Rows from block 6, named by matrix and row number. Rows with one number belong to one attention dimension. Each number is 500 + 40 x the weight over its row's rms, rounded and kept within 0 to 999. All counts start at 0. Numbers have three digits each. After the name is the row's rms in percent of the matrix's.
# v: attention query, key and value (stacked) (model.blocks.6.attn.qkv.weight, 384x128, the v third), inputs 0-127
# proj: attention output (model.blocks.6.attn.proj.weight, 128x128, transposed), outputs 0-127
v.8 106:529414480580512479538531492555535489512490497509520415491506558476464489498501443575435552485536508470506486498571417516442540489464516555536464508521512433498446495511453518547460517516435565519524517520520412529515542461550457458492468548470495602441485481532462439462540466522558507451499554527520456469536441503535482511475563460574478509509525517553549469465567523461457438513502
v.9 101:499580539478556503500540438515562491548414491541537499567498511500484512449478498466465437491535530525488481496460462498491489510543484564564489510450483536494518550492556417541514504578552492520457546536546492555553496503488506457432509461440497503523511474413591412553493493503481496434511445455507497482462592461491461515545483477489450531567461513580483565504493464469515431491439
v.10 105:521530542514545492521567482501607498493546523562487496472479481500454436523482525425485396499455493535509438470437435555571476531465533516550458478556456564462576549461432486462478533520491459554511576488543480472496519539499537518509562463484554414461469521485501482584515452471494483562497463509483552509423480492493521485475497495472510535486560485563490462449487524520507466411517
v.11 110:526448492511500513470520467436494459489551509448572530495497433522532513524460506525534520466460441466419534552492541486577484493551462551488470504489459531488496464491497547526555441484484568522552555496530472492514448474451504544535522568437441499469472490478468503527462491474481438501541456529515500476536539595591580490473428505440449463496491570543534531526489474535622480430482
v.12 099:549534550473499576506513601441484454526493484452426552538444510512477574437581555505534509515517551520486509459522497496557431461497553445444505530533450414515470494515465572443457454466498511488581482517511514420510562486490530498527490492510508489514489563449492544529459523460476445467470565489485474464538538455440482521515541527471547454490503535479478509485553573529450496422555
v.13 103:562581500558485452488514520505487415492478472470469545538495497550474489504481515559478527499473437504488450487522470448523506493521567423532537542520530499525500544465559514456485541431581478475502509539568530493522463438516477423583490497478480493425387525532446538604478506500517491534510543525440491491451431439500456534469493462501497502504498465521463511473524555608552481442500
v.14 091:494474538445491460488509535557516466527480531466489423476501445506564458487407493506549562495549551558427439530517470533457545496496500544530522514476472516501478456593518567510534460508537519469482502544521592520508574493507568491490482430463525412447528501412416528515536540551489466488578475428516506448479525533482495545497526506431505487455511500486497545421528490554548482504463
v.15 086:490452388511440426537548472433508533517555457494496519475542502486432497584559499434488495467503476463495479548460439504519440513569508484467499506475549404526469560522551428489518482521466461546531522517495496477572470609482471508499486574533532463511541523470457484561522455566471461467514508481512510497486485482509531507398479487474516535550524510519501422501542536488530573558464
v.16 103:447525465474437397529493491537450542557502527457517466467475491528432441487505502452513522518547494515564483399481507506488492421526534432390475498536531497535481545463551550552462472505515555535485520521496506468520554454495512456484529501504423407601483475488510497530517518501548574535452532511512495570468517473530429480555533488568525503545568537478492466502541479484429497468480
v.17 098:381518471512461477448498516435474490534520434438494561475513477538580546463528515492523470546400521478533462476558529538552512395472421502504453486516451517444515465462481474535492469490556491510522472543543549501523445461477537504468544578556493495520482465482487463579530490448477562485514533438499532505527536529515519526541500514570471493455553566467461545527465448523543474431521
v.18 100:395444478501548473464492506508491463528440536523460471565575490529495545511505527477459511518565543501518486483538441517437438463500463449494537530490523528520491488538533513523484511454533488491528400534456455518556463462460472482544491483479616513494525484489502527448506461456548533449506487482512446452549523520464466584517546495572530505599587550429462461505529488472585513487450
v.19 094:536563494546495495514416465466496448546492529423483524525541519582519463471521578527532458587498526486447562493555430414531482563445495484552445509496539494463517487482489459477568514541556525489524465535468564439452531467480467517528485510533498518554514485516483492470463510551440573409466480553529495441499435506513531497533448496522424442490494476496428524469502568557475482522530
v.20 111:480458443498433462486547502513486507425523590520507507476426598492521465488547480545479488535501457543544528479454518488496451573462451476499510499567433475518483452478495552524455505539512594484416513456423522508446549470487466521489558541553490510453489420480433452551445559477490515463531553443473525513558518548494528505492518502542514513521438514476544543508558531533450557561482
v.21 101:467562515514491472462505470477486550562534535504456454437548454530462503454492497501460435459458475473537487484550528540514592556486430469561489452469518479469577449510531554540498518532528482404422445517448512463524563543441496528467518506482511540446516527498511545451505549598520516554530450525499497494497480501548503490498426562546581465454454496492457502477579514470440495560476
v.22 118:487451515582471515561496519463474513440513520492487529537530504465573576517499493587507437418473516489520463417530527530528438504453487522496539567491481483473538517417458572428421521455502486485544540544517446483423527498411536549488526510516510503450502514567558495542529451448494535535536483522482526492450533463429520493455521477476515523493547491525468449473488564451534587458523
v.23 100:537495438506520458535510582547583505495495493510554479477533530477491475454415461487440468503479513505496445465592503526445505560504498545445544495518511489422468506487482557433500468526593526467498533513526424467470446479543457529486569489481509458485429531467513496512476450486458434466561510493468470545434521530542498548446499540526583513485514514524548462497459570472626495500513
v.24 101:406502564504581497541468501422533473514507494447508460539526460527491491489494432478595529581535472463516531481486529576514413461444469454424445462586538466480489467524495517514527510578530528515553484537480474513518495496438479485528492558513435497500490532484579559462481509479478516442500589466474452461429531500501490484509538482490536513580507556528494460432538423485517498502489
v.25 102:423504477502529444542534483531539524575473540515517477507557517482447473509526544485545577546509509443460523430486495553496456532536432477450553461473513497509528467563504476508511439529421513502533537510427493497521402543420526507533486562521438477495464429499454494555521468499478488504472580476563483460472522529538452508482440458462481538463560576422536459494487588509537526531528
v.26 091:525493513465514444467467494491565591521486535466457503498445486501537525562460488492477524496494530573457468443532539455560481477527469535588450476537543553435474528432603432430541497491530489464549555461437416530437478491525481612527594537444509470480498545519508505505524531502520465461472505443493498429519553493470486550501432499536500428524497487521506489476489491491530483497546
v.27 110:503509501510479425620468459523554500562543445466549427471520573436479517464438533517619472458503522509479476466518446511507512480530479473481521538444522547532520479522506534487526542413551540426507465546508505521450451501519473463571465477463488433528476502465504476558554514503469573593529496523520512480476476488569485521485536508514444517451587476484526525479513436493427487505518
v.28 093:491471584531445437571535512451592449526566482504544487450563564504486463440464518521492543468443485583500458430505531454483561592477489559532461453532454439543453524460513560519580494488458502537500513506486501508518513477456512476509503492497578550498465522479438468508438532466490539490507559466459535495476494413449519572472469528535484494529552461460457522491532501497445549468508
v.29 102:487453444502533467499504554532466560498481417452500536532461451504455479455507453496483515487578480495423447432471447506491526565512548472478498542554530555526497451455493460466529497506542543551489540460483511520542469495497542524495538478540458515520532517476573525492480546475515483554484415474546470469421478552457477470467572482489489585521550587591454525562499525451559415465521
v.30 113:571541418463580453466425542480439476471530490431502484542561534533519513549512461509511476449490475532512486538504455477530469507480539500521532494461515463522476575549519535515569547513575479500456433562546553556543479483431518472520536484454556469485478452442510479515528469506453478463401545504534448530481474495533425486489453481482475477556459450530551527530495571563540506451429
v.31 095:495565498534557474433527504544484592471423488499413531581462471470515450522515473541541562449471506472513516509520541537453522521577478439500468481538546534529473420457516517559516566511460538529530459485484513519504474512501510488504522534486423507427516503562497449480475442466522540539551531534450555502532546515479474480495533434465454544554489457444455440439484496525564433426468
v.32 096:526508504576544526490440515481461534524512486443522502461455526538528542527577497539536515515493482502469537430530459507484544540493540551456562568493473499609464567551485473503479518478528533479498529502502511476517519554448500443513508428495490458509509450396493541545447581505542473434489479507420535558516434490454495474444432575477496524473490536452419520449519425486558476496546
v.33 074:459519514480527503496436536475523509465507530560553549466536511445505412535501514445515535570495484413483459483426461508533447479517444478552461499444535571446506491492454425476488514509524579513538531501478483530486531502439502514540457538469531603553517518501506489522440548474477497486525449571568494518499487473470534499462508491621525544479516497422563415478469564473525484501439
v.34 100:483564513498506500527496506479462512521529474502508430504454548517539556542461467481546438501517464494524530546501478523598465511455560514463467526501460506569432473535542495497464563421505515523470500540516525476411522501467484559521537479468514468545551531504549535470471534460556519471472514513456467439445385536450448468461526537426484561462517536492441455541438489594467521589512
v.35 097:536467529528560493483502514496468467423539542519530527468535545545415569435457561527475518449493486532455463547513609530493523504538517544542483489530526549464518502534482487600543497520577537437471517430470441516467506529451434493516490517509516514476531551475510502499520402529473549459511458455512426493459510398491465478501461545541513476484515521459558465524406527476490497436461
v.36 103:519558540488447513581502462542467534539527510444497479460553480491548556494512500434485512558513421474479546474480492568538490556478492564432583494529454456453473538564482549447562494462479514489497531550497516512435509488523492522519489524532567445449439465471479504499563519459454522523472511472478464443505503554480416467446504564549458506407525551417447550553470489531498551507519
v.37 099:490454481460491425487502491448530493452478527581461495518549465472504481468446504491484632520476514505454459529490594561513488534447511523506380479552485541552512436509523539574478564462494504509404544491470498471556454551595483593537473504484536500548558490539465470533514482522510503509500496536499431449455523439463446438500489451492534504472445468506508505486524482516515538485500
v.38 091:522453436526385512525504411477482537445492505520560463501551554483451471489472536473542499467473415419478472494454597503474524466482477499490508495550490528536521535519610526525520509490458492479533516493489462494513444489556529523458494612552548510520524459574470464450474520481501535505513427509538494553558503552568505502552502461465545517515511477581524476522453490454428513470447
v.39 082:451511539460480535444561447529481515459487542462482525514549554517532512552536503564514484499464493546504492499528526496443563557459461515539493455536540539559514534511505546559489380529462453536471461469411487534443467497474501512484484400538443418474484510501516543490528510443484565534562499591432530588459479471498484519502512450449469522556518459576513481498522470459444499492467
v.40 107:436461465519468461500567482440538493466473563552470588521554506474494457504523507445579540507502413439561513607470466477507487516569431438471433467463552530553530457505495505568450500473513461450474464551496520515477479486535513490516491540567469510501517521522576513514497533439556476512487455510503455468507506447451528472525520490434522532525582395532475509491470474471522558520527
v.41 102:562527515437518458468544445489533481475515490531517516473510472493489463444517524444521486456545507526518500500421531495471475557527446565548405513438468481508488401520568501457468576455537500458462541415452470539472488529511446591507481432470505550488498520481499539527473481501533511577475495566490458515490501519429546539449540495484574554560508546495514501586498456550461547442522
v.42 100:473525513465516498526468514469505478497546479439487486482499521466604453486515468448420508543422513508527535563538442510584482454489499409435479497456485510463552536537524478446504544559519508522550462501493546458474587527477519538535520444476513455512489531537463460473461502502548575471508547494471423476545509472512416504384559498475527517561425501510507556528558462548491499552485
v.43 094:548530552511559458508525509523485533542473487539475462569493440504465452547423495508506489511526484526439527506511512581504507519536462505511459551558516520453551498485465482485450496554490523457489442460496440520476405445509481569547496466531446532524430479447492488507506485521493396538479482492534483564472600544513583496456456401514564530550424486538539518515546447533458467498540
v.44 091:483538513497504553479462498504507524523547505448489544422549448442487455454578500487498519525492452468511530495503470492454373486532449562518556552535444476460535538471472539424480503561494534454503475507510466492477548521552516490520488432558558545425505487400579525522526588485454445461474501530454576464508475529502506613465474530516512504454552488471473504494540521518541508474485
v.45 095:397533441494476536538483480511439520531491553537498531436445459526550516501499525462547424544463454577467488489526517445450463562494459449427522465552465494481501455518412461517477476487460522492494504518494554501539442440489500537500529540504525546448471466508469488487504465537521538580593523448491521565499547595574530453424544500541523493520490461502486502559441535518469469531542
v.46 098:454532443450464445454554536489472531571502480521536486504442548516519543486532459525471509517475512440543495440528515504533507488461519481520422546522504572519549511477487445451432584504453478539504539490463635478448514447446534502530507487506532581528530463528505507489469515421517454466504460479447481505429500460448458519454505531496580513570603489549477489498496485524454575497512
v.47 093:492552441524497515529466531487549433525457573481468506543500442512502554483542514457469529526482451506482488408521616472559445511529552446439520407506547467466485527431501413468501531572461483438573503466522509501527526510475515502535530488484551473509498457551486434549555451510459536454500522490566580496525484516523470506534503509546482468546503494412532537465452553486523465454457
v.48 111:523475551424499525495474467479464468458474547480479464469518520497477548463577557481540541477478519488434431441498579577524486518479519530484558474461530517477473501510490512499535375508526504469413514518525494545550464453488479479533583469476467461511523514449424506503540470468603535469529459484507596542492492514611512523503498432495466491509465568475529551490509469484559438525483
v.49 095:496513557562542491444511547446444482519502505503467528538453442585495502483540483519514469486440527534462538502445533470536505527503534549528530475492584463581505534457523498630465510510512501511466460530523450489565474487535478427486545404528518508572519471476453532495553464518485447491529482503498571596488472409483505481519488462518453508432490514462513514471417467433527531452542
v.50 086:511470547466490522447537497500532504510496511455509502543484431433524593525453515495498528471511581504504482567490513628423520495573549480503485538489497571507538537509473477562503465522489504536489480472435513461519559451500482406473546523551449489512453444546489513462546503439555473498479511408526491554498531487494493419502458394501506487485571467527417488516542516442526516530470
v.51 085:487453481543470497506461447447456503458514522496498572474568506482504512461500524511524503531539497432437527566463531460544452537580479468448513438490541465477517554515471536448597436473503474537532519439523477460520541517507534490412508533521484511516537476499500566536460527509457527520441496524489572540557488477551554475535567512540442494438488487407579428467501511495568482517407
v.52 117:465534549517513546520511491511477462521532420460530487436531497437534480493551458557476438561484570518545522505512542508508472473544548424485495462431459499517408495527581507503511464529547563509528546477427426455517539522498500498516471504449500423441458540491559468527578532489523516421425502465546444516500503609505436498490488556459516525527510486538493521518449492501438474501434
v.53 094:541502446484586586491519418544528576514512459506534404432463463511516523518488478510492446501481488542571560532469524440505435512480474483487533500452402533575493464556519507539449464493535509394473532493494473476507525529505492502468481471487473533525437438476519485511478573477542533480568521497467417492506512525487535518490472507504527592518456492590479516590504451503444523507515
v.54 100:536528476588478556497496471536545482549494529493488482498508466479483504397517495528521477426515483505436495465543514509505547521529523530485486543600480472456467528431480545533494567527512482459506417526548515509549490472553448536497491537489528492471543425468474494544513471587443492512479402463504579466513430526461507543531526482511438460481397502481477512507458582559570456469549
v.55 096:503484546482456461484521509540524518620510489503512461458420405484494499513468552516498465419477537484466523426520518482492520578521478510578527523480481473491540575485421551476553460499534466516457564449503540492496506464468434497452583568548466453469447456480485552528449466531507449536482416480490524544525551512560544506534489526563474520429489464542447461531502508545532530508517
v.56 086:405504517434535581504470512516460422503452552534525513472496534436542530511436515491496514493520579497474459542563512544485514527497578543462462563569518526557564450463484520566427510516554547527524512408456507490501538478503528509517484414486463516531549471544494447515522445447507459456521559494539464460490549472497422458507495479491519510518475465544526489491507540435480428489416
v.57 097:524506543458444570493483461526545517566479579577501457508490490494508519547477510524515412452605483479491523439544453572546551479491545520516464519561513494538540533468527518410518519482506550469524508437508542464463467527472382516549500481445478462539513473509451471477522495480451491538476553518460465534462521528601488503494489447468522495492471512400505412454536493505546520453492
v.58 105:438433422542514442432505472439567517519497541563475508549499551483469497472496520464507531533464481528495498538455463470441490499518509570480510482514454535553532421516512548600455539383519491450482526519491423499494531482510532565551506447471516554556552489502505512461480574473488532548574491485461500510535459440493517478550463508501544455422514520567507517470398474500531480483516
v.59 107:529487560574534493547442513500488503528543545468555509469403536559383467525437499496509403454542459514503555507542463511524451456524447468525498482471530512469455488499485489518468484541459486512486491501507487525467580453471516433562505504477445480502499482473498534519445444541508487517564504469543479491400524525559556577512550502484413505530466532562502550536514564518436436522482
v.60 082:510561428562537454475547473503525490547537455481498590377523512541496519515555457554472501468487493466472466473546512436473425509508485519499569574448526550511491447457578479467498510556592505439477462540527493460484491529468483422463496498498487491486495462469509553536497496525535450404476509526518467474501476500421534571481501626491460478464486493496546495507520532525484553479508
proj.8 103:558506438551464506504478561549488488534472478510531530501471540506487509512478504462481445544519492448451488552491500487478448470484539555527495527512523578465509516442478466496508529439502529478539419529493406494551544584511465454517506560531441429479484561463489470535508475576457520573515496460498584485499543531472405452513544444491478590549493472489448393484533535509528497538571
proj.9 102:574452490566502510508457545542462427496492569458567525485513534439559458557579461491510483449507489514564535561500526514523472491504486551494501505529377423511489528527493547470460472547514475552491491509543540465522485463461500434483507534545458552532560532519491486538481574490484420469474531483519511476497526442532499442523568478577516526486546426491495487542456538527480420542576
proj.10 104:442434462521580499498551448560531496525510521534513490531488461485524506537533477493490572374505495471451462491525519525470504506550529505517498432535476470484474517543605530501551575461564521440502475453468495446487539475509572440449495466514425572522477488545459489473499500405472463423493472477456497518510503487473511504522571541501550527480479458434417513454480506547459556527551
proj.11 113:570501506435458531501554560464511525460503473475512508541591525518489471480509439527528491478498525510473422447486465559483542510496518489507500514536541433484530602460524490516506432466523431473490508446552466470442501505485473574569565448550578471503559480550500463475524554550531462459507474506424451523480451486540472564443499522488520541576449443482521590486464506506480542558463
proj.12 096:552465498507487468553521509478532525522527437414493484499469408486423430510506505400467429499537470577541438499485516465514519470486506499508444513474538546519494418461464497507509552479471465520506519544564579555470470539509552475563463502500504542477472518585461484497541482508473500464567525512520488565492468485462472541501408517459540462481447528519577515529533582452465477420460
proj.13 101:490567503459510454521549501509522517518478606436515479459561510458549458498457527516470517542432513513527495480501450520482558504474496455485561511414467521466508386494462452537521512538537457485455393465460511541518520592527504408501526487512447495482480543571503460488517482436480486512495528479555515470490447472504593566523535545502546468554509490532466490487555569448539468532461
proj.14 096:552507547470512528526509488515484514457448534486480518601511591498541530498596553457489476516487442502556520441474506414549553530489502511484453552475469466595505539530515505516475553564538469469569490502495470459537512519412489499569502544501457474488571419601513525500512478506482457460519501475465522485459513518518448530493475494468536461481510458502455475531440489412518608462510
proj.15 091:444495477513525524501522491489499464503463462551559432463493487471401457438508444438515525491514498483467539494517519580527565490561498494462549426483463498499523567492583488549551470572478494521454465560541514456495462554576558502531558464534562495520482475458499481541429452526519506547519462460413558477547456480488459524449573537439453538497555452475515467535479460498539474471461
proj.16 103:447541493534529525510466552513525508480424540555494478516346405475471522478473442455464473474525530523490571513512544526507490558480473500487506551480478503429464405469546497483518468508452480511454547505505476464463511517427410447509585520529536463497496547496468512497509488435428534509495526520479491512551506552526454494477466463404489471480532520517490517513500499476617433486534
proj.17 098:497503496526524574507497430510556527555567426447508453492491485481522573540527516426479486540571516574505433492523531473468509483527485436472472498550513462465512487465541503538496409425533492502434467463531442518458496538454502532525529495522507523483539430458446470499498555530510503520541467564435451535476432526561541442444475457473536426521491507477468550446557586467472564505496
proj.18 100:481504517491493541418442520529482489502535484454490431452498595457468574524515489487493445429502495508468432470516524453536516505514516511462445530476505616433505531588478509538529496565463479460489435552472523486578484509461495453490528507468506497499457466461603511547514523562532521556516506443595507543485461534458410443512465497520535489537546507558545493529518545442470479502520
proj.19 103:431570489513566494495494481417520451440571413439506531498509552466485514529433528537515522557475460515487502490499596496503519513490520516516524545463569512491511516481444475499481485501498480521507435478454534644503501559487450480455497497498402540532474519480468496529484490562534535545521492517420488473463441509446514521529461507584531535492436530493560427499460561523550460531521
proj.20 104:560493450439507422515462528452503496499469435496478561489494557591533528419444493479492427596479492503478576495470496471423530515555470550470523483541533476490515510449547512517528530521519469576510498519518421549525470493478456522428451460538485440529478476498527513455551427536438453536531485512461478508555501532471485506497454435554431487481533563531465495482463406537507496456482
proj.21 095:506589486526528524508453498521528549467525547507427574490526562495490518503503588430454560501515541536486559470517503457595462526503467523511520493517386510502530486510493561448522508517506479519530468543479494582606475535543504562501495473500473526483464491533514474489532570483453558504485549479516563469545519481507582453561484510532419485437542507410478515478424484526499535465475
proj.22 116:513551507513545469530544467472479538500598510510503499462545447540520496500520570528497582425523496502482466471484456446449428486560484547504490420539493544375445540520529501469523516462537471500523457493522551427431481485546568488480495453519551519499486548442497493503543476491532504430543447474465420470501428488455517494495445514485524539459494492504489425524447529521452529404544
proj.23 101:493497513496567445531501498512534559525519498470467546496511492546491474497553451481492581495515511538383467480509460461515413502439483496472494469531451513557537583513477563562495563475531505450531489475479469459447515538418522525500503487482454433509603465559489498517490438473509469481527461415449508504540445492503554566484549428591521486485520459498457485465551500451424533511528
proj.24 100:493489468442461525502505508422493584534456491524503530510462457475462522492514511469501505418534510482509471527507507505473552533465549472508499558471525473392443568499510483536532485488549480470538470549558527461474496496462438435505564505464567461538457496572517483522522490406437510571492527480495497543540534485541534436490501465568612508535462523485567479537457606476494444488444
proj.25 104:442475432516513477519537499373478453507520530543546548471518565458494558478476454480528442425560456480551441479515437601520550503482472481482433522483463468442508560518564521516557502451524451489402481434520472498537444471466438461469510461459580461486486465468546478509465487509499517561518488494548498512506499498550537497463521469433461486498538469484571429512531475464501501476506
proj.26 097:516548449532558447494508483517500539485473491506493516568534633483535435506417542502509504516564493511533480510507520513460510478466455494536571498571534514535401518569480506492561553449481418515490489560478450418517487597470537561504473488503474495578456489491512505514490548516496536459483486542410494481493502440443540598547533506500532468497530534441516548508452497530481480491531
proj.27 107:447583485518558522476516498470508441487532568439533480565480436469451473519575545564487498501516467499484590507516420492541488451458510531478470515445506505469603472479503537517518523451526462448475501452465476417535445459456515408493427506432472481513491519565473475487485444595475514524520500513466485494507543499521493533548458523479550549500499440490499459509542567459531529583532
proj.28 093:463500528546514486497492453496513566475476475543514524559497518491492515506444543530543468553483537493480485528500521416509518485478561481483436421451540497546519484493576490481569540493586420486481465516471470528419541531524526463500466565545427496483500410561546523479515502556395397512420472458472483445467492458463513479538502467512446493423477578444476497458524519499515479529493
proj.29 103:487532480546543454487439511521491515522410544523484512452586506448539524569496465469498534369458494542523518496508383562547479458475522473504506500490548449420525458468537478502539460539573523478583481489456535459465458553468502412452511518452503498519493477542492462455475494438485508479535453548509507532423498533458469531516489436457513513519447482487532464489532434511450483443493
proj.30 107:540521435485515544490514463516521491537487549543544563503558505427574513489512492497520478507508503491553509518486525507507499475559504526502544490427464540473611501499448498504510468519477466475525476507499551496583572556520545500493527535526557516524541469551590509469527419457461430478467546463541496496508464456554467506502503609508533578504506438547633503501519589477533511543519
proj.31 104:554482452438488477510537429518502525470518540463450463478496534446574517519495536554510470541426502467531459513518520550451516492498471468486486564481481435497482535481574475510542417464586551482480431426518516454536488516506486466543532476480545492471468439436420536482535516424518496599493537483521568516565501447449487568535498513487468526553574492583492461479516502488464500536432
proj.32 085:566536511521505487508521524484471489475484535553568446477559532452488502479499583459469451532506517547557482531489492494501544446514502507525509546540494523481500483544538488493482456440521495578520434463517371509549534518517461494452521546575524409471489461542483443482518506477481442557473463514498516470466602497392464485492496513528496503495456571419453504512438534431511463509589
proj.33 073:527536550481538602497468451514460460558471577550508509600535462533456577476537482491536495544439487474437476505476510475451510516560463518500523443458531459458534486501503510509465555463455566437581581482490592488550454485487527453490512517517522534528542481508506464531502561476479462454528473519526505491518428530431487446491551432460445442527482498470533453533541466450450498501550
proj.34 091:515487486525538517499482590443483461421479446452530516477492536448463440505505521470515476411420471457545502476469447443490561522444533449551470464601390461493582482520481470473474498546481580525548463430469467486571528475478553527502531513451462446485470461526526457504507503555454465489501472495520557531497540460484501576527497554533464447505470482502535487507502561481500472452554
proj.35 099:468476553517506523520481515423513472508491568514501544508387408508546507488537470506522550509502531466512532494527531552497483454516475415490461503556568492433456523430528505505505507498546480554569462536551499472497496476526559499478510538487430537529573608477458523538456545507558519445517492536440493545448482449434514531512444428522491535549518449513484486559526552502443591497490
proj.36 097:569523497478518518478566467545511497528463491498565542512550458516481517578466529499526554427515543531515517482521457411478530524452537432504478449473502476495523577481476490472530470458543588518534492478532541539475527453509551506450434504498428373560509519555487485538519448593511437494531485497489562548456502477535469478424474490501545520503507514494542497525484523492491429384522
proj.37 088:497512470454513497486502440476459506524476523500527431535416482461532481508565474457475498532522503536535513527523501537486498506524503573548565442508475569494490493480473513516507459490491542545461552541469466483452509520407578496476581573501493560518510592456481513486522466466545564462561562524496412508472442430510545444527450523507505438516510507510565536527514474435502441586406
proj.38 102:474497572552470495494544491540508406526525476523435473447445531524482528522459441506486463522578515508494577618483480559505478496518512462498537453458533448564527460405395488499507508584549517470472507518466571471467494547476553472503534470538522541485531522463489514501522466530460537486509564507482512489462468479507516559424449500490464535506563467502466549477523447579519481414496
proj.39 095:474506489521445536480506451490494571494464426387519458496456487454534515426438476519474470489528471488516582536520511569532453496498478452460414538537572521555504438459498496589480511487562419527529479519517511506515482483523527587506497518483493499480451550531559458523544457544514530515476512488600447493568552554552472500521555537536452549525522488499475525529509459493590515461497
proj.40 107:500526440464480442510507493544501530507489511470493493460443428515428549493466448526509388401534493485462563497488501530444526521523479531473479463512480449551519392519515477511507472537458554527506573476519504422531531546446454473483506488550514598492466547493394485563466456490451518441515480515547445499463464524522476567528550484512516512515423423489547497521471454453512509507488
proj.41 099:428511524538508526464522523410540456511468533401466532500456425452516536451455418480534445461479500493480487489547547515518473512527500563522512497546518606483470601508476497493501484497501523443575561512525470528562500461495572499482524534473498582509434505456536509475458480493558510460568499590480532483490442439454510544473562517505506448536468513471559445534538518505514548494464
proj.42 097:498543486475502560479489455483448543479502537549542514551470551517437520502477566510504570544503522520494511532532529476470542472527458484500479510579417494540551545515491454514488444489447538453504480470556541523459543531441510501534558435458551528437520447527451477476491546509492458500505527538453549462456551465486537493549473537466551402471577522536541386446490579425516462473521
proj.43 092:448543491536501501486444526532476476554558549547494539565525500531568503482482434520493501512545532502518501513487543485571432503511486492476561492472502638408483501436418505479486487526454518511479505509556564471522498485532435567450513478484516450523501547405494480508504468511540538507474548498548494537497421522433505490458499563545517421432521490475601483476507516448553489566508
proj.44 086:478513433491473538509468474493487554513496585548512486458626460476453555565496507459454552489578459497455488495544453462480475483521515480471533453483520467497460572510519528535533457518391529543563545541534468551518417450480487439459464428526510468510500494557483472526465559520502532499480490491464493478589517455432541533488511449481482480552476503451490550465477538449486596476496
proj.45 103:554509522530496451520486509549495539480482520523461421561574477478474501488483408508505526491472528489492471534507482442534514519525434547529519514461527488498595506491474533510467455412471483478506415500509601473438475525502524585515451485476521460500468499556444525496497454571529483489524489516488536516521447448605540506438474550547552521462513412546481522473540419453433440483462
proj.46 095:485485524497499526533535479473451527517404491481452525445556574483426534516547522471517472503505527477492444494526481449439466538533483489467522440499472443478569421471532484536492552502472585504467521578498560455437435533444519559559547494520568500536508491405501471441553589495516558452474451508476467492488545455432513542516526528479451466497472491452550488509482487426542483448503
proj.47 090:525469529434485478501414568518467505537597503521435478592553531492479491483480459552489493542512493480485464496561505454454496488486547509536493546439500479443479555411572514533488449507475521558449473563542529448409496579490511517478554500469479474481458511490468515456490509495438441456537539503480557501476447442436529500493513458466484566489585543542445458513529477506421518478534
proj.48 114:525463470464424572506489490475530475485517491463499429512414523447574414450431484468508496532518495451508542441501475496421484504536467497484516606440555512509481529434576504505487473479558418506535440495497444482530445523459524451451480541500513417474502471493489493458487457597490436517512556516487545504483448480472461502464500546469523562531493526558513564532532494581532506504492
proj.49 103:507524466540525444511409522477483519527579485491489450475472472501475570471502491489508552499529502518507542550504604558523450552490530487560507569536539556502416415513515448482518507486518480495481469502492452456467503490518420495522505577435496480494516513529556514488528473465448482557535555545458481496426489561460495561592440510501460519577427522510456550462498432490523498583527
proj.50 090:470518516466469450502544462532512479546530452516478499473488552561479460457455591490533474472521502502466542419463488568508505479474446489497492559460520503502499414410528474521476449522543483548483459541463532520544537580518505586548492526458486476465519491425438527559530550528550434436435467501492442478503458520442477486512496506500505540525499501532655529503472485550487457550497
proj.51 088:580565609560505587544528439525536591500559504509517506513478423499469548578485484523480433553516521521513532511537509543550487480488510507525508507449516453495482522480514513506502499517500484465510487526510491477559536548481534513499450470551498559512505507570542418526457517529416384489520507528538560530499471502469518446482469467504520535507528510561406578551492494505480414497560
proj.52 113:435470436504462529497590572532469481491464466477513482522547468531508543551433550444491510459515497482527500535509439516436596474506500520543442503559485535485573487614455449484487469529506469594492506491470508542475478543593538464470531415528476487494492506491477481512489486559449465429502434519471540503509511508471541572528476419538521531514525529501511399509511563515469486465509
proj.53 088:423535516569553454478548539491492434549442524522375491520547516451503510513467460501495487542510478484504483485496582503494582487517473427549481505568452529521478471519457538535539499498492511485589526500573468514485506477486553504561474535493560516539517431486556506502539492474535523519513483552464510475550501488576562567502502516497507526555568556410541450504460549504480475535397
proj.54 107:527470518504540377514463524493571488463575571550506430457497571513508495527584526502519551515506473488569497525449401503555408505506495544463488466444484506514522585500516488471508500515492462544484488508509450518493502518496454439485443458459530491499463510503459499536502519483533498567555531555538551520493479498451515436423462518494537547564543489507407590489512487497514572456488
proj.55 098:537551502530513498467503474467564525550514493520495548511557468528476480548518505481503513543517472470527494452498562529514363471438523461490543500455515488504523520558439513498502595470443555470486448459490489525573433508498535512514487484542540483467515501494497499503523501535606394518462506531486531470480459514523452473403529529564519566423446508531523636535463478484489480505513
proj.56 087:490482476480470465479473544453455517489439437508498466607480579472481476457452557384512457532482491491517454476480462471552598527532478447455471499504469497474552419475591547474483489590510463526467472568552573495428495512496526550486495530494487518476569510494518555463489547534543516517495518486592458482489512500450544476525465512501484487495490540516587515479484523435429507472476
proj.57 095:438507500446435526471391515469489484510552533526460546529499533452537525461558522470503476512553490446537454466496579406574517483507511490510510485496484537424530473561464497486476535534556516510501434540504577493519532496526553493486526538478496443519439450504585497472541479583525549450531492448512544491455498477540531445494570498554414510458513564541540533555504500520465513467582
proj.58 102:508451489525507438490456560502482537501527449510468494460441467475457565523597449498515485555494506475465528526466549517461550504497450456479584459553502420465453474474469553515474413472494559459556574478501421436475484548472505457511524609480483561505564457501504520514491421457464509519534519489511412515542492536428516567480463524538504503526477479445488555493494489494428517496467
proj.59 106:462484547576539531503453524475455458506455418484460596468549512509551505459504416551503508516464522513528486494486533442581475491529456539538452537544487490491502463461480532491524540565477490458535492541475529434533523495554464470523435456549541436509497500473467507531471523542502515531463501535466584544566477507487465490534560499502502566429589512466442447532510477535518606545571
proj.60 084:459498495567508509481515539512508536552392529515513529453534518496511528470527471449499500465513493511475529467427555493482492571489476536522501461543481533519446534572493517513518515510485416571456560463605440550534476460502458493470451466600533520510500526510504451475510538411473543527539407480530497481535532512469516515482511446437528570488505524474399403514479525438469545524483